Weights of a small image captioner.
Model: 28.7M parameters, 32-pixel images, encoder arch resnet_bottleneck, encoder norm groupnorm, encoder activation silu, encoder depths [2, 2, 4, 2], encoder widths [192, 384, 768, 1536], decoder width 384, decoder layers 6, decoder norm layernorm, decoder activation silu.
Training: adam_atan2 at rate 0.0015, 7200 steps, batches of 256.
Data: trained on regions of photos with short descriptions (Visual Genome), 9.1 epochs.
Rows from block 2 of the text decoder of a small image captioner, named by matrix and row number. Rows with one number belong to one neuron. Each number is 128 + 32 x the weight over its row's rms, rounded and kept within 0 to 255. All counts start at 0.
After each neuron's rows are labels from the 100 texts, of 14848, where the neuron reaches its highest value: "tokens" is the input token at the peak. Only what is clearly more common there than usual is listed. The data: regions of photos with short descriptions (Visual Genome).
# fc1: MLP up (decoder.blocks.2.mlp.fc1.weight, 1536x384), inputs 0-127
# fc2: MLP down (decoder.blocks.2.mlp.fc2.weight, 384x1536, transposed), outputs 0-127

fc1.304 [106 148 136 129 177 180 140 144  98 162  94 103 115 133 133 103 120  79 127  48 110  50 124 136 130 168 191 155 141 123 111 116 162 133 153  97 155  81  80  96 111 156 133  82 132 142 186 151 134 112 166  97  98 115  75  98 111  64 167 136  81  56 154 120 111 120 218 156 156 131 168  97 138 133 140  89 140 101  78 118 187 134 114 124 165  94 135  88 115  99 147 131 112 138 195 143 186 192 214 131 108 144 107 122 150  90 150 134 121 181 101 129 109 122 133 186 175 181 100 133 175 136 108 151 108 115  56  96]
fc2.304 [ 78 158 151 145 192  95  86  88 139 157 121 129 143 188 137 123 177 103 164 126 154 100 131 134 161  95 130 172  73 196 123 162 162  68 141 179 115 177 151 166 134 112 171 192  60 139 175 197 162 149 140 113  92 126 147 107 123  89  96 153  82 174 208 133  72 116  91 153 143  81  99 136  94  89 139 105 179 101 145 131 117 189 127  90 149  88 122 102 168 126 179  50 126 114 176 150 156 171  85 179 138  62 189 168 117 129 110 137 120  80  76 140 121 133 109 144 127  99 175 119 133 146  95 153  88 136 151  75]
tokens: "the"; "in"; "of"; "is"

fc1.537 [116  78 137  96 188 161 209 142 104 171 172 143 177 131 110 151 126 113 111 157 123 129 177  78 106 158 136  78 137  98  97  91 150 100 120 165 148  93  75 118 143 154 135  87 113  86 148 130  91 133 124 102 125 148 150  81 205 130 142 151 150  93 117  86 117 187 122 150 136 111 134 101 121 183 170 121 162 109 116 119 171 223 151 142 154 162 113 138 123 181  93 121  74 169 154 133 126 118 181 130  96 113  76 142 154 133 150  82  91 100 115 114 111 145 138 197 167 153 102 118 209 126 105 192 110 106 107 118]
fc2.537 [ 75 118  88 122 133 191 114 168 185 139 136 150 156 110 110 115 217 151 118 126 126 133 128 116 126 122 112  64 169 115  97 144 115 114 142  83 149 214 132 141 113 171 125 146 158 133 126 185 135 148 153 126  74 121  70 126 111 104  79 135 114 108 102 163 120 109  98  96 118  88 146 184 181 114 145 159 159 113  93  78 130  83 128 117 127 158  38  91 160  77 126 129  99 136 201 162  64 125  83 149  87 183 170 119 171 139 126 169 127 115 153 128  88 175  87  77  73 124 136 105 174 119 103 158 188 107 101 200]
tokens: "the"; "is"

fc1.520 [162  77 146 115 167 141 175 115  98 133 174 146 152 155 154 118  96 135 111 184  96 130 102  84 138 157 106 129 190 162 125  71  69 146 135 181 121  97  83  93 171 111 175 142 153 150 100  54 149 138 109 164 155 128 132 110 215 137 141 164  79 140 105 143 106 152 151 111 157 139 122  97  69 133 113 124 125 133 102 131 166 107 131 114 142 118 134 143 123 108  75 146 119 191  85  96 123 144  98  98 106 114  88  93 113 133 141 160 164 202 111 112 151  79 151 117 112 148 111 104 142 127  87 149  89 176  74 141]
fc2.520 [116 153  67 127 144 153  83 115 151 137 120 126 164 166 133  92 126 132 110 144 135 161  51 128 148 152 157  79 177 105 157 134 121 164 104 135 150 101 101  94 134 159  85  87 159 142 152 175 123 116 153 143 136 150 160 123 144 149 157 209  76 148  64 133 116 154 101 103 133 128  89 140 204 153 160 105 165 100 101  88 108  55 107 160 134 157 108 132  96 109  77 159 150  80 195  94 111 118 146 178  96 118 176  95 193  76 114 112  69 146 116 131 141 160 150 149 102 162  90  91 108 125 123 147 166 137 154 146]
tokens: "the"; "is"

fc1.694 [110  96 189 161 132 119 134 168 102 122 115  82 152  80 153 120 139 143 118 106 112  96 187  95  80 121 105 138 160  85 112 126 151 169 135 151 133 118 132  86 145 187 123 127 142 162 115 134 159 149 117 154  72 172 130 126 116 135 150 123  98 114 164 115 117 145 150 116 128 141 178 107 128 182  97 142 123 136 230 152 154  95 181  84 150 201 185 141 138 107  82 157 100 141 141 141 120  84 142 150 123 138 107 114 120 121 168  81 139 115 156  80 161  94 144 177  77 167 116 125 136 148 141 146 123 105 156  97]
fc2.694 [177 134 167 119 160 117 159 173 104  60  75 131  88 129 134 128 126 142 159 112  67 122 165 140 114 183 127 153 138 141 158 171 117 130 133  72  85 113 118 127 117 123 130  77 174 169 122 126 139 122 184 150 147 107 105 128 167 146 147 102 112 164  79 165 136 158 184  97 126 135 113 150 187 193 144 123 120  40 162  64  90  96 143 131 157 142 135 147 116 100 173  85  85 117 202  93 140  84 106 104  96 105  97  76 118  91 126 152 100 114 110  64 199 142 168 171 119  86 140 140 105 133 118 131 114  97 143  85]
tokens: "teddy"; "and"; "handle"; "neck"

fc1.78 [130  76 141  66 151 106 209  56  88 111 137 132 155 155 121 147 143 133 107 127 120  87 201  67 148 114 120 136 137 161 124 158 154 149 141 118  58 103 145  85 139 162 103 112 185 120 159 161 118 131 127 104 150 148 140 130 145 111 151 141 107  99 102 175 166 199 119 188 148 100 118 170  54 118 126 162  83 138 110 113 172 162 137 149 114 130 170 148  93  85  86 144 118 126 127 106 144 132 103 151 129 153 209  96 134 130 139 109  99 121 119  94  99  95 122 164  97 128  91 126 120 172 173 115  76 131 156 118]
fc2.78 [127 119  56 166  83 139 172 135 187 107 124 135 136 121 117 181 199 113 167 175 130 135 121 124 128 101  61 147 126 107 125 139 141  13 131 103 146 127 105 163 133 130  80 146 162  99 131 173 126 148 104  88 156 121  95 118 131  91 116 120 107 145  55 199 151 126  87 119 110 203 180 120 157 112 169 145 100  95 118 137 110 165 151 144  93 108 155 144 162 190 130 207 115 140  86 123 141 152 106 113 168  82  79  80 184 147 140 116 146 112 160 107 113 132 148 130 158 153 165 134 179 146 120 157 123 163 146 156]
tokens: "white"; "blue"

fc1.498 [133 131 126 140 164 122 130  85  77 133 144 155 167  81  87 135 123 192 108 164 119 111 152 108 102 129 157 167  64 191 120 129 106 117 103 123 100 118  72 114 113 199  94 105 144  98 138 140 128 130 123 107 115 117 140 135 123 103 140 127  97 145 189 103  69 155 200 158 142 161 148  14 139 130 124 180 140 193 121 153 119 129 129  66  92 138 134 119 113 127 138 118 188 128 147 152 174 101 132 193 100 150 215 134  67  99 143 202 205 151 126 101 143 118 126 112 120 162 129 128 142 120 160 137 145 145 103 112]
fc2.498 [ 77 111  91 201 230  66 126 136 179 146 165 126 147 154 106 101 132 112 132 139 155 123 138 120 158  91 202 176 156 113 113 168 120 143 106 147 136 153 131 117 122  92 138 152 140 141 111 149 150  94 128 111 144 164  86 135 128 179 116 133 110 198 158 143 106  90 131  87 133 124 119  80 120  69 131 137 130 130 118  95 132 151 103  93 245 120 117 112 155 136 125  84 132 113  83 180 132 142 178 129 161 159 149 137  91  85 143 152  91 139 107 123 141 152 132 108  99 168  94 123 114 110 110 130  84 170 106 135]
tokens: "on"; "round"

fc1.393 [181 117  84  98 104 113 125  92 120 136 126 164 153 188 129 177 121 141 120 106 154  91 152  75 163 104  98 128 123 110 136 128  71 195  97 106  43 111 128  64 117 120 140 107 170 156 214 113 135 139 183 130 210 103 101 122 153  80 155 129  92  96 180  84 126 129 161 139 156 150 105 149 128 134  79 200  98 148 111 154  98  99 126 117 109 147 124 149 133 128 140 200 110 151  66 139 112 140 181 164 163  90 163 128 112 129 164 118 142 170 161  86 120  64 121  95 131 170 169 127 140 125 131 151 140  93 108 129]
fc2.393 [123 151 117 128 111 139 135 169 116 122 124 133 117 146 145  95  70  97  80 115  96 116 121  93  47  87 165 130 135 112 127 141 191 100 130  99 158 123 163 119 135 131 145 144 172 148 157 159 141 129  98 114 158 133 149 133  92  93 121 153  96 170  94 120 168 150 138 104 123 177  97 152 157 184 162 190  96 131 109 132 165 121  85 116 172 133 131 141 145 136 130 171  98 133 113 150 118 186 150  99 109  96 142 109 151  42 153 180 151  61 134 133 133 158  85 145 134 109 100 138 158 102 139 152 164 137 168  99]
tokens: "a"; "red"; "white"

fc1.339 [129 115 123  75 109 156 208 140 110 116 113 113 165 155 112 146 122 120 102 158 148 103 123 134 126 180 165 139 114 204 135 109 112 213 116 159  57 135 123 104 119 168 145  87 132 102 152  92  88 104 127  88 134 137  87 140 147 146 173  85 108 128 126 160 147 126 165  90  89  98 130  79 133 181  98 189 154 132 105 156  97 171  93  88 109 124 177 174 159 116  79 130 144 147 120  76 150 209 155  51 143 189 158 100 110 112 149 136 156 124 155 147 120 137 178 125  84 112  94 150 107 146 124 144 166  80 154  97]
fc2.339 [ 97 159 114 161  81  92 113 127 132 125 106 158 142 146 147 171 155 168 133 171 156 147 129 102 147 117  89 124  82 193 180 137  81 155 103 165 102 137 147 141 122 163  94 119 145  89 156 153  93 144 180 121  90 136 134 132 132 104 107  73 135  75 113 205 133  97  81 152  87 103 134 110 141 118 145 192  67 121 108 143 116 116  97 125  78 117 189 132 125 134 120 138 104 148 133 138  98 161  47 151 182 164 114 143 120 157 147 167 169 122 161 105 106 125  97 136 139  87 129 151 154 111 152 102 186  83  93 159]
tokens: "white"; "zebra"; "zebras"

fc1.458 [119  87 188 145 129 114 146 124 120 133 115 159 116 156 160 102 165  98 125  74  92 126 236  52 120 121 161 181 124 109 154 131 111 122 100  55 114  93  95  92  89 167 114 121 154 175 123  97 133 187 143  90  99 115 143 141 122 133 100 154 158 153 141  50 135 127 125 172 103 152 161 134 113 131 146 172 123  86  98 163 183 121 224 101 189 151 129 115 114 111  84 167 176  93 136 167  84  57 113 138  66 134 117 186 127 175 156  68 143  88 121 102 140 122 164 135 103 149 142 115 155  92 174  94  83 134 146 113]
fc2.458 [ 68 126 117 122 154 114 134 169 145 127 103 147 138 121 156 142 116 125 157  51 123 104 129 173 139 148 118 169 101 164 114 166 125 129 169  91 200  98  88 158  85 146 119 135  48 152  75 112 161 126  99 122 164 122 204 149  81  91 165 112 150 157 110 136 182 119 107 132 120 125 141 175 151 148 130 148 147 116  89 128 122 113 171  56 128 121 174 152 170 161 106 114 130  82  75 101 130 118 141 125 137 144 137 177  96 114 128 112  97 103 150 134 130 168 178 113  70  83  90 146 191 116  99 130  81 148 127 148]
tokens: "a"; "framed"; "piece"; "view"

fc1.555 [146 115 159  77 110 104 171 131  96 149 121  90 103 107 114 141 141 114  91 128 113 112 205 128 145 124 162 164 151 111 122 143 136 112 126 105  80 130 125 151 166 143  72  69 158 103 122 148 130 162 117 111 118 123  98 118 103 118  73  76 108  76 123 165 154 132 112 203 159 123 135 148 120  93 110 114  88 121 136 146 186 169 215  70 130 121 131  77 130 119 180  83 144 136 131 151  98 129 106 123 104  98 114 136  98 123 169  98 113 131 125 113  86 190 141 222  98 117 160 202 121 134 132  50  69  69 150 136]
fc2.555 [173 103 144 154 104 177 135 106  94 133 141 168  81  74 108 121 115 137 133 117 119 151 128 195 178  71  78 168 183 172 139 126 117  83 136 202 184  55  93 107 153 168 112 148 129 114 148 102 149 115  93 165  88  97 127  91 195 151 153  94  80  92  24 149 111 186 137 126 160 144 108 141 130 124 175  96 129 132 110 107 125 141 182 132 133 145  95 167  94 192 201 191 162 112 109 170  95 100  84 161 111  23 104  94 155 133  83 124  87 104 110 151 170 199 128 117 116 140 160 111 146 129 106 150 130 137 134 120]
tokens: "sky"; "building"; "bus"; "and"

fc1.621 [172 100 162 105 104 144 149 178 103 108 124 114 113 189 123 120 155  96 136 163 116 103 134 170 117 180  85 174 162  68  82 105  91 161 128 135 114 122 130  48  91 137 115 101 106 165 177 130 116 113 118 127 116 170  82 124 145 105 150 118 122 118 154  95 120 113 143 125  99 163 126 111 159 159  51  93 146 129 128 111 163 122 138 122 176 101 141 150 160 102 133 130  88 171 151 118 105 196 146  74 124 132  80 141  91  93 158   3 124 156 107 165 178 118 101 158  55 143 141 114 108 123 133  85 143 133 140 102]
fc2.621 [143 129 166 148 129 120 194 136 139 130 133 142  78 148  98 132 143 109  97 151  72 147 194 126 150 133 107 143  98  71 179 106  86 107 136 115 123 152 190 113  44 136 164  91 111 125 189 108 100 145 187 102 111 118 122 105  89 128  79 125 134 149 164 126 120 129 131 126 128 120  86 189  17 115 124 143 148 159 150 155 167 103 147 137 163 109  89 106  94 104 131 187 156 119 161 111 104 158 177 157 117 116 137 107 124 102 101  52 172 157  88 111  85 105  91 167 147 200 114  91 153 105 120  84  91  94  42  85]
tokens: "a"; "is"; "being"; "white"

fc1.235 [ 92 136 118 130 129 140 200 125 132 161 111 106 169 119 107 161 166 141 109 140 165  48 119 123 126 160 148 106 131 176 130 117  60 137 134 109  81 128 121  63 108 165 154  89 135 120 129 138 140 141 139 130 128 171  50  78 133 101 172  98 105 130 198 142 121 155 134 131 101 131 132  94 149 134 151 134 137 164 149 164 164 117 158  90 138 191 150 116 139 107 153 123  72 148 134 212 140 147 119 147 165 105 154 173 107 151 171 123 157 157 170  99  98 110 114 125 123 151  60 159 180 178 148 129 141 112  75 152]
fc2.235 [187 136 150 113 143 127  92 133 121 157  66 183 112 167 161 135 170 148 116 163 202 131  76 144 101 184 138 141 110 121  98 119 162 150 161 119 102 160 129  93 145 105 168 167 134 158 127 112 162 129 148 113 139 109 122 147 112  90 143  67 138 128 113 187 154 136 138 146 127  93 129 147 118 127 151 183  59 139 111 129 117  87 114 140  86 138 125 151 127 147 159 166  65  63  80 176  62 128  90 146 167 113 217  87 138 128  73  93 122 104  87  94 106 121 163 123  76  89 130 132 156 130 170 151 113 153 186 104]
tokens: "two"; "four"; "three"; "and"

fc1.261 [154 128 135 228 168 134 167 149  66 110 139 188 144 106 110 114 130 127  89 197  89 120 135 104 150 184  88 128 114 130 119 134 132 167 121 109 145 160 114 105  94 125 140  99 145 161 178 149 124 177 143 130  97 113  58 136 109 117 108  80  81 156 132 135  75 148 156 159 108 119 160  84 154 120 130 149 142 170 110 188 139 170 131 130 175  96 163 139 126 129  78 141 100 130 129 107 151 100  71 159 100 144 104 164  94 115 150 149 173  93 174  68 121 130 125 174  89 138 104 105 183 145 217 135 107 108 159 116]
fc2.261 [156  95 107 123 178 141 125 158  77 170 210 116 171 115 108 140 120 187 117 120 139  92 149 125  88 121  64  99 122 160  95 161  92 137 118 116  86 136 159 121 133 124 138  96 127 150 130 118 141 152  79 150 138 133  88 163 127 102 223 189 118 135 125 128 111 137 147 179 138 184 132  96 111  50 161 171 130 125 135 147  72 195 128 157 145 138 179  50 152 130 103 139 136  90 149 130 210 102 166 168 151 136  93 140  80  93 104 114 133 169 167  61 117 101 124 125 138 138 105  57  92 115 109 114  89 124  67  87]
tokens: "white"; "light"; "yellow"; "green"

fc1.318 [147 145 141 116 134 126 133 138 128 146 133 120 121  93 109 129 153 163 126 139  95  69 141 110  93 160 107 118 165 172 125  99 142  99  98 138  98 131 143 121 119 142  31  72 128 122 138 186 155 113  95 146 166 120 122 117 132  91  86  97 137  58 138 135  71 152 133 105 159 124 154  94 138 156  41 108 144 167 127 125 196 190 164  98 150 163 143 124  95 183 150 134 122 150 209 108 117 102  90 107 107 130 167 147  74 122 163  73  97 171 160 141  87 150 111 208 105 131 133 207 125 113 152  93 120 135  98 124]
fc2.318 [127 123 127 146 178 152 231 155 113 132  79 109 143 115 125 127 137  82 160 159 107 102 185 158  72 145  96 186 167 157 139 145  82 101 126 132 148 129 153 108 117 111  62 124 159  91 135 132 134 133  70  95 102 102 116 135 136 126 107  78  79  64  86 109 162 103 141  63 124 169  31 152 196  91 142 155 118 133 171 138 132 136 213 100  87 113 119 145 136 181 123 221 143  63 180 181 161 184  76 133  92 108 115 112 116 126 135  49 122 100 123 161 132 174  89 133 130 105 147 171 136 118 156 186 127 131  91 103]
tokens: "sky"; "it"; "dressed"; "and"

fc1.134 [108  89 155 147 128 174 188 180 136 169 105 164 137  81 143 145 163 228  83 191 137 113 177 144 100 115 152 130 154 173 167 109 133 151 159 158 153  94  68 114 143 160  93  97 165 126  63  98 102 111 130 141  83 130 140 131 140  90 155 105 127 119 149 141 125 147  91 232 117 137 185  70 136 115 116 129 152 143 150 143 220 130 124 113 141 157 161 135 126 145 153 152 214 140 155 157 126 131 133  85 106 162 133  94  80 115 159 139  80 157 123 139 140 137 123 116 105 140  79 151 118 106 206 135 107 111 141  62]
fc2.134 [126 146 114  76 139 157 141 116 123 120 107 123  86 165 190 141 217 180 137 171 136 132 127  63 207 117  70 146 115 142 193  79 190 116 164 130 134 171 122 132 109 165 163 108 116 115 112 102  98 122 129 107 130 111 132  57 114 145 111  86  91 112 143 121 122 112 117  77 103 142 115 160  81 136 158  89 145 152 113 130 158 167 127 109 105 114 124 107 127 160 129 147 155 171 170 133 138 131 122 140  96 144 125  93  92 151 124 136 172 100 150  83  71  83 121 157 121  95 151 155 131  66 143 178  77 166  90 159]
tokens: "sky"; "flying"; "clouds"; "smoke"

fc1.236 [156  51 157 134 102 138 180 129  99 105 152 120 186 136 109 100 167 135 115 149 200 104 119 114 138 146 166 141  85 157 100 115  81 133  93 119 121 119 138  65  86 139  88  83 124  91 151 136 110 102 144 110  95 149 105 125 179 117 167 133 131 139 107  74 157 124 105 156 123 161 169  66 102 181 139 105  95 125  94 134 164 191 233 135 209 107 156 126  92 122 127 125 174 135 167 112 134 155  99  58 139 180 154 150 135 150 139  99 158 136 146 139 142 140 129 209  97 163 112 113 152 134 154 117 140  95 176 125]
fc2.236 [140  89 136 162  15 118 118 138 131 110 145 131 101 162 106 130 139  95  99 115 158 116 143 100 114  76  80 218 164 130 119 160  99 141 174 173 184 107  91 116 109 126  84 128 159 174  85 202 116 105 164  79 167 118 125 123 125 154 135 126 111 134 132 167 148 107  73 166 123 155 155 100 148 199  91 139  94 107 114 145 176 175 156 136 194 156 165 143 120 132 107 130  79 160  56 134 100 194 111 148 179 159 105 112 155 109 144 123  99 133 138  87 102 151 148 159  97 161  92 132 187 112 135 134 117  96 168 128]
tokens: "white"

fc1.380 [122 117 112  80  92 118 189 118 131 139 131 117 134 180 100 180 139  83 102 134 174  74 176 166 136 100 131 179 131 156 139 124 173 115 138 103 119 119 143 100 112 167 112  81 139 114 201 147  82 109 143 143 141 162 119 107 220 149 109 122 119  48 133 146 127 140  86 148 132 123 143  94  96 146 128 124 101 171  73 165 146 199 123 105 148 149 104 118 151  92 110 120 121 150 118 118 131 201 148 141 115 116 145 124 100 142 161  81 106 150 158 100 107 132 102 135 130 151 129 107 135 144 107 154 130 117 141 118]
fc2.380 [114 140  83 121 105 149 112 106 143  87 158  79 138 156  63 167 134 116  76 123 158 126 161 125 161 147 138 123 122 149 151  94 111 135 140 200 102 133 100  96 180 152 109 111 133  85 197 169 126 114 128 156 116 158 113 113 146 132 107  81 134 109 164 120 116 147  78 103 113 146 158 167 108 153 139 161 108  70  91 113 160 225 111  59 136 111 107 122 120 175 147 101 158 141 125 177 118 104 105 135 110 111 119 133 125 141 146 154 207 108 157  62 142 115  88 113  94 169 118 149 159 147  98 139 148 111  99 202]
tokens: "white"

fc1.553 [116 167  58 108 129 171 139 127 129 145 145 146 180 138 147 209 101  90  88 151 105  60 189  86 166 120 123 138 129  62 150 157 172 150 125  95 120 136  16 105 113 175  97 129 160 107 145 205 142 148  94 182 156 127  85  85 142  88 101 151  86  81 147  78 105 171 111 204 158 112 141 142 117 113 130 177 146 106 107 128 137 210  85 142 105 132 142 110 110 184 114 167 142 126  85 131 155  92 102 179 120 122 126 180 103  99 152 163 116 110 138  74 104 120 111 142 194 132 122 139 170 162 105 133  97 102  90  90]
fc2.553 [160 128 143  93 144 114 185 156 126 161 218 156 195 138 128 135 199 126 122 117  86 131 152 121 137 180 174 119 156 164 102 101 168  90 110  87 167  72 141  99 142 150  93 144 124 140 149 161 139 162  75 151 123 144 157 149 150 132  93 123 159 168 142 131 115 117  69 135 114 129  80  91  46 144 133 145 119 133 139 154 122 139 129  97 207 169 133  93 154 116  89  77 173 130 132 116  76  81 151  92  99 122 152 149  67  66 131 132  72 143 146 206  66 155 110 143 144  85 179 146 124 108  82 151  86 106 128 166]
tokens: "the"; "a"; "right"

fc1.606 [124 126 107  98 143 106 151 108 173 148 124 111 161 147 156 191 138 180 116 124 155  80 103  82 151 169 130 117 148 122 187 129  88 140 120 164 114 106  84  79 120 195 120  66 129 144 123 112  88 138 123 118 130 113 102  88 130  67 176 123  83 130 160 116 161  99 137 146 177 150 121 125 100 143 127  96  89 105 108 136 126 172 121 122 227 136 128 126 100 135 147 123  79 124 129 155 127 153 112 173 156 155 108 170  38 211 188  49 123 218 163 131 193  93 127  93 133 153 139 169 141 163 156 131 101 124 146  81]
fc2.606 [165 130 175 166 145 135  83 135 165 189 105  84 120 127 130 120 166 127 127 119 193 130 153  88 118  74 136 141 119 165 121 130  67 127 118 109  33 159 148 147  83 126 224 136 113 129 144 102 139 161 153 148 108 139 144 120 132 155  99 119 132 182 172  96 114  77 114  71 111 129 136 129  72  99 110 126  95 101 145 161 115  91 107 175 124 166 126 115 122  44 166 166  74 154  83 203 142 153 171  73 182 155 165 103 102 154 101 214 160 116 123 155 174  85 124 125 119 120 138 134  80 164 100 116  89 133 123 159]
tokens: "a"

fc1.601 [ 73 143 131 121 122 134 171  68 123 171 133  79 166 157 116 178 119 121 135  31 129 109 160 133 140 138 230 143 135 123 160 132 126 114  97 139 145  98 131 101 120 154 129 116 134 133 119 125 139 192  74 135  71 130 148 124 156  89  94 121 127  81 191  85 159 144 131 171 161 172 167 154 110 134 119 158  96  89 184 168 128 170 142  65 196 125 115  95 130 116 160 104 154 113 154 173  86 139  91 112 117  93 160 158 136 160 145  94 104 151 171 176 129 139 126 141 107 180 175 145 178 125 111  58 116  84 129 165]
fc2.601 [155 173 137 171  69  96 104 113 122 107 127  57 147 109 131  88 155 134 180 131  74 146  78 139 137 123 154 129 112 129 134 119 125  95 106 166 108 137 133 179  93 141 141 121 127  90  97 136 154 131 159 136 177 135 134 135 116 122 120 132 172 141 115 120 113  93  96  73 161 189  78 113 151 140 149  88  84 138 162 121  76  97 135 155  95 167 140  81 132 101 141 197  89 180  42 121  87 125 153 185 130 194  77 126 133 146 167 172 108 136 117 147 144  83 107 116 141 142 182 173 112 117 111 129 129 126  80 110]
tokens: "a"; "and"; "stainless"

fc1.527 [134  77 156 114  92 120 196 119 186 155  93 154 156  60 153  81 122 160  95 156 144  82 138  79 130  90 194 140 126 182 155  97 139 140 105 143 136 118 107 109 172 120 132 128 147 132  94 163 161 157 141 118  99  94 132 111 143 144 178 150 118 117 162 135  94 134 132 221 114 139 159  58 139 115 143 136 126 150 123 216 202 145 123 101 144 131 138 122 135 107 150 146  92 114 106 187 164 170 102  73 136 146 137 148 116 131 154 120  84 154 151 109 118 119 142 128 131 130  92 124 114 115 169 106 132 111 140 119]
fc2.527 [126 134 104  75 137 179  90 119 156 116 113  56  79 120 186 159 209 129 141 158 120 132 131  67 140 136 142 157  71 120 172  72 147 115 122 155 203 138 158  91  98 183 165 106 137 112  86 136  93 137 162 120 112 132 132  70 121 132  60 102  84 138 135 113  98 101  94  86 134 153 109 172 101 157 196  87 174 110 143 158 151 180  83 126 152 176 149 107  92 107 138 140 134 156 149 129 104 121 111 175 127 170  97  61 105 116 152 140 158 103 149  97  59 109 106 194 159 128 198 144  58 105 133 202 112 139  97 105]
tokens: "sky"; "wet"; "ski"

fc1.84 [147  63 162 101 139 118 168 145 118 118 127 136 109 182 117 183 142 152 112 104 172  79 151 133 126 129  60 132 155  96 105 122 122 153 111  96  79 108 155  82 126  93 132 139 146 143 146 134 104 121 138 166 149 142 112 113 179 122 100 111 100 129 180 108 146 127 109 103 138 144 112 121 136 139  49  98 116 156 183 160 136 103 163  98 174 129 133 100 161  92 122 117 113 193  87 143 143 156 108 109 127  82 106 165  68 174 152  75 147 118 138  83 158  91 135 114  75 143 135 200  71 152 100 138 124 128  87 148]
fc2.84 [108  62 168 134  92 106 111 202 103  72  93 124  72  87 114 133  92 105 117  93 116  67 171 109 123 156  84 162 139 136 161  96 161 172 131  99 121  85 173 107 121 100 154 121 101 161 128 150  95 144 111 147 163 152 178 161 142  89 136 132 182 103 112 125 152 168  97 109  77 156 129 149 135 167 132 100 118 165 124 144 206 104 117 186 141 101 130  82 126 116 113 126 190 132  82 165 160 145 151 192 129  81 169 129 153 108 151  81 130 118  86  99 131 134 116 128 139 146  93 125 137 132 110 141 140 145 127  56]
tokens: "a"; "yellow"; "an"; "white"

fc1.255 [151 125 178 184 113 127 167 135  68 115 129 162 140 108  85 110 132 150 106 103 129  89 170 123 102 104 186 155  73  65 148  54 108 138 119  87 121 120  93 152 114 155 115 145 161 120 136 154 109 105 133 172  60 144 137 131 136 101 141  98 105 173 144  86 116  88 125 167 141 206 123  15 108 153 172 144 109 115 129 201 150 180 151 103 155 109 163 134 123 166 114 166 172  90  96 150 128 167 106  82 116 119 140 153  86 143 160 110  85 138 126 169 105  65 126 172 124 142 182 162 115 119 131  91  94 103 150  84]
fc2.255 [127 112 120 159  76  45 125  74  84 133 123 134 129 127  77 152 100 176 164 156  81 135 173  78 192  78 132 135  72  79 153 129 112 148 103 151 110  82 154  78 122 129 131 182 118  99 106  83 123  90 151 104 169 143 127 106 141 118 166 131 130 119 171 158 136 177 187 121 141 142  76 119  99 118 161  73  85 111  85  70  93 179 153  45 145 124 152 143  96 120  99 141  49 183  96 140 164 125 147 147 197 126  82  96 144 154 114 124 103 132 111  83 150 102 164 150 134 104  90 178 131 185  96 123  52 136 206 103]
tokens: "a"; "full"; "group"

fc1.628 [133 118  95  90 159  99 106 105 101 115 122 141 119 176 146 129 104  34 113 149 110 138 164 138 154 130 135  87  85 123 153 109 135 158 131 129 100 128 104  96 123 207 116 125 187 135 161 142  66 178  62 119 152  97 132 127 124 102 140 121 132  94 138 131 123 189 135 134 179  78 106 170 144 139 126 147 137 109 156 105 144 156  77 108 106 156 138 146 125  97  84 135 162 146 106  92 108  68  82 192  98 140  72 190 132 125 149 136 126 166 145 124 168 174 145 147 103  97 153  97 173 152  85 168  98  95 133 121]
fc2.628 [103 147 142 156 133 172 194  86 156 140 134 169 116 136 219 149 144 130 152 163 160  90  94 147 121 110 177 150 112 140 111 103 148 125 171 155 136 149 115 119 123  80 125 124  57  77 124 122 164  68 146 104 123 128 161  98  90 100 148 137 138 129 165 157 130 124 126 126 127 119 104 124 142 127 117  85 156 119 113 120 114 174  89 127 155 125 161 166  86  95 192 134 126 138 166 110 185 181 168 114 141 136 108  93 103 111 173 111  82 118 138 187 103  84 178 145 131 104 124 155 115 103 133  94 117 158 138 111]
tokens: "on"

fc1.726 [142 134 135 116 156 142 156 113  65 144 148 112 120 154 103 144 139 156  95 119 153 135 136 203 105 101 163 140 119 142 141  99  79 135 120 149 149  88 124  96 157 165 102 117 114 154 157 100 131  89 122  79 126 158  87 134 116 127  92  99 135 145 149  82 110 176 135 100 160 108 159 131 148 172 131 100 110 142 191 123 135 126 147  67 178 156 148 106 124 129  64 111 192 121 156 169 108 123 113 139 117 108  96 172 112 121 145  72  99 109 118  65 115 112 113 153  74 160 146 179 100 137 105  84 146  93 143 127]
fc2.726 [ 85 173 149 102 165 133 151 147 155 167 142 137  87 124  13 121 119  72 141  95  81  82 163 153 156 121 120 136 152 161  89 114 176  89 158 114 152 154 112 147 138 110 127 168 135 197 145  80  93 170 140 112 127 105  57 113 164 141  87 163  78 144 139 167 125  98 176 121 108 135 170 124  89 196  89 114 157 150 143  97 130 199 107  88  69 147 169 142 133 110 109 115 126  87 148  62 147 163 182 146 132 135 153 116  55  25 173 165 181 137 118 164  72 118 202 110 174 193 119 100  85 124 123 144  91 128  79 105]
tokens: "the"; "an"; "and"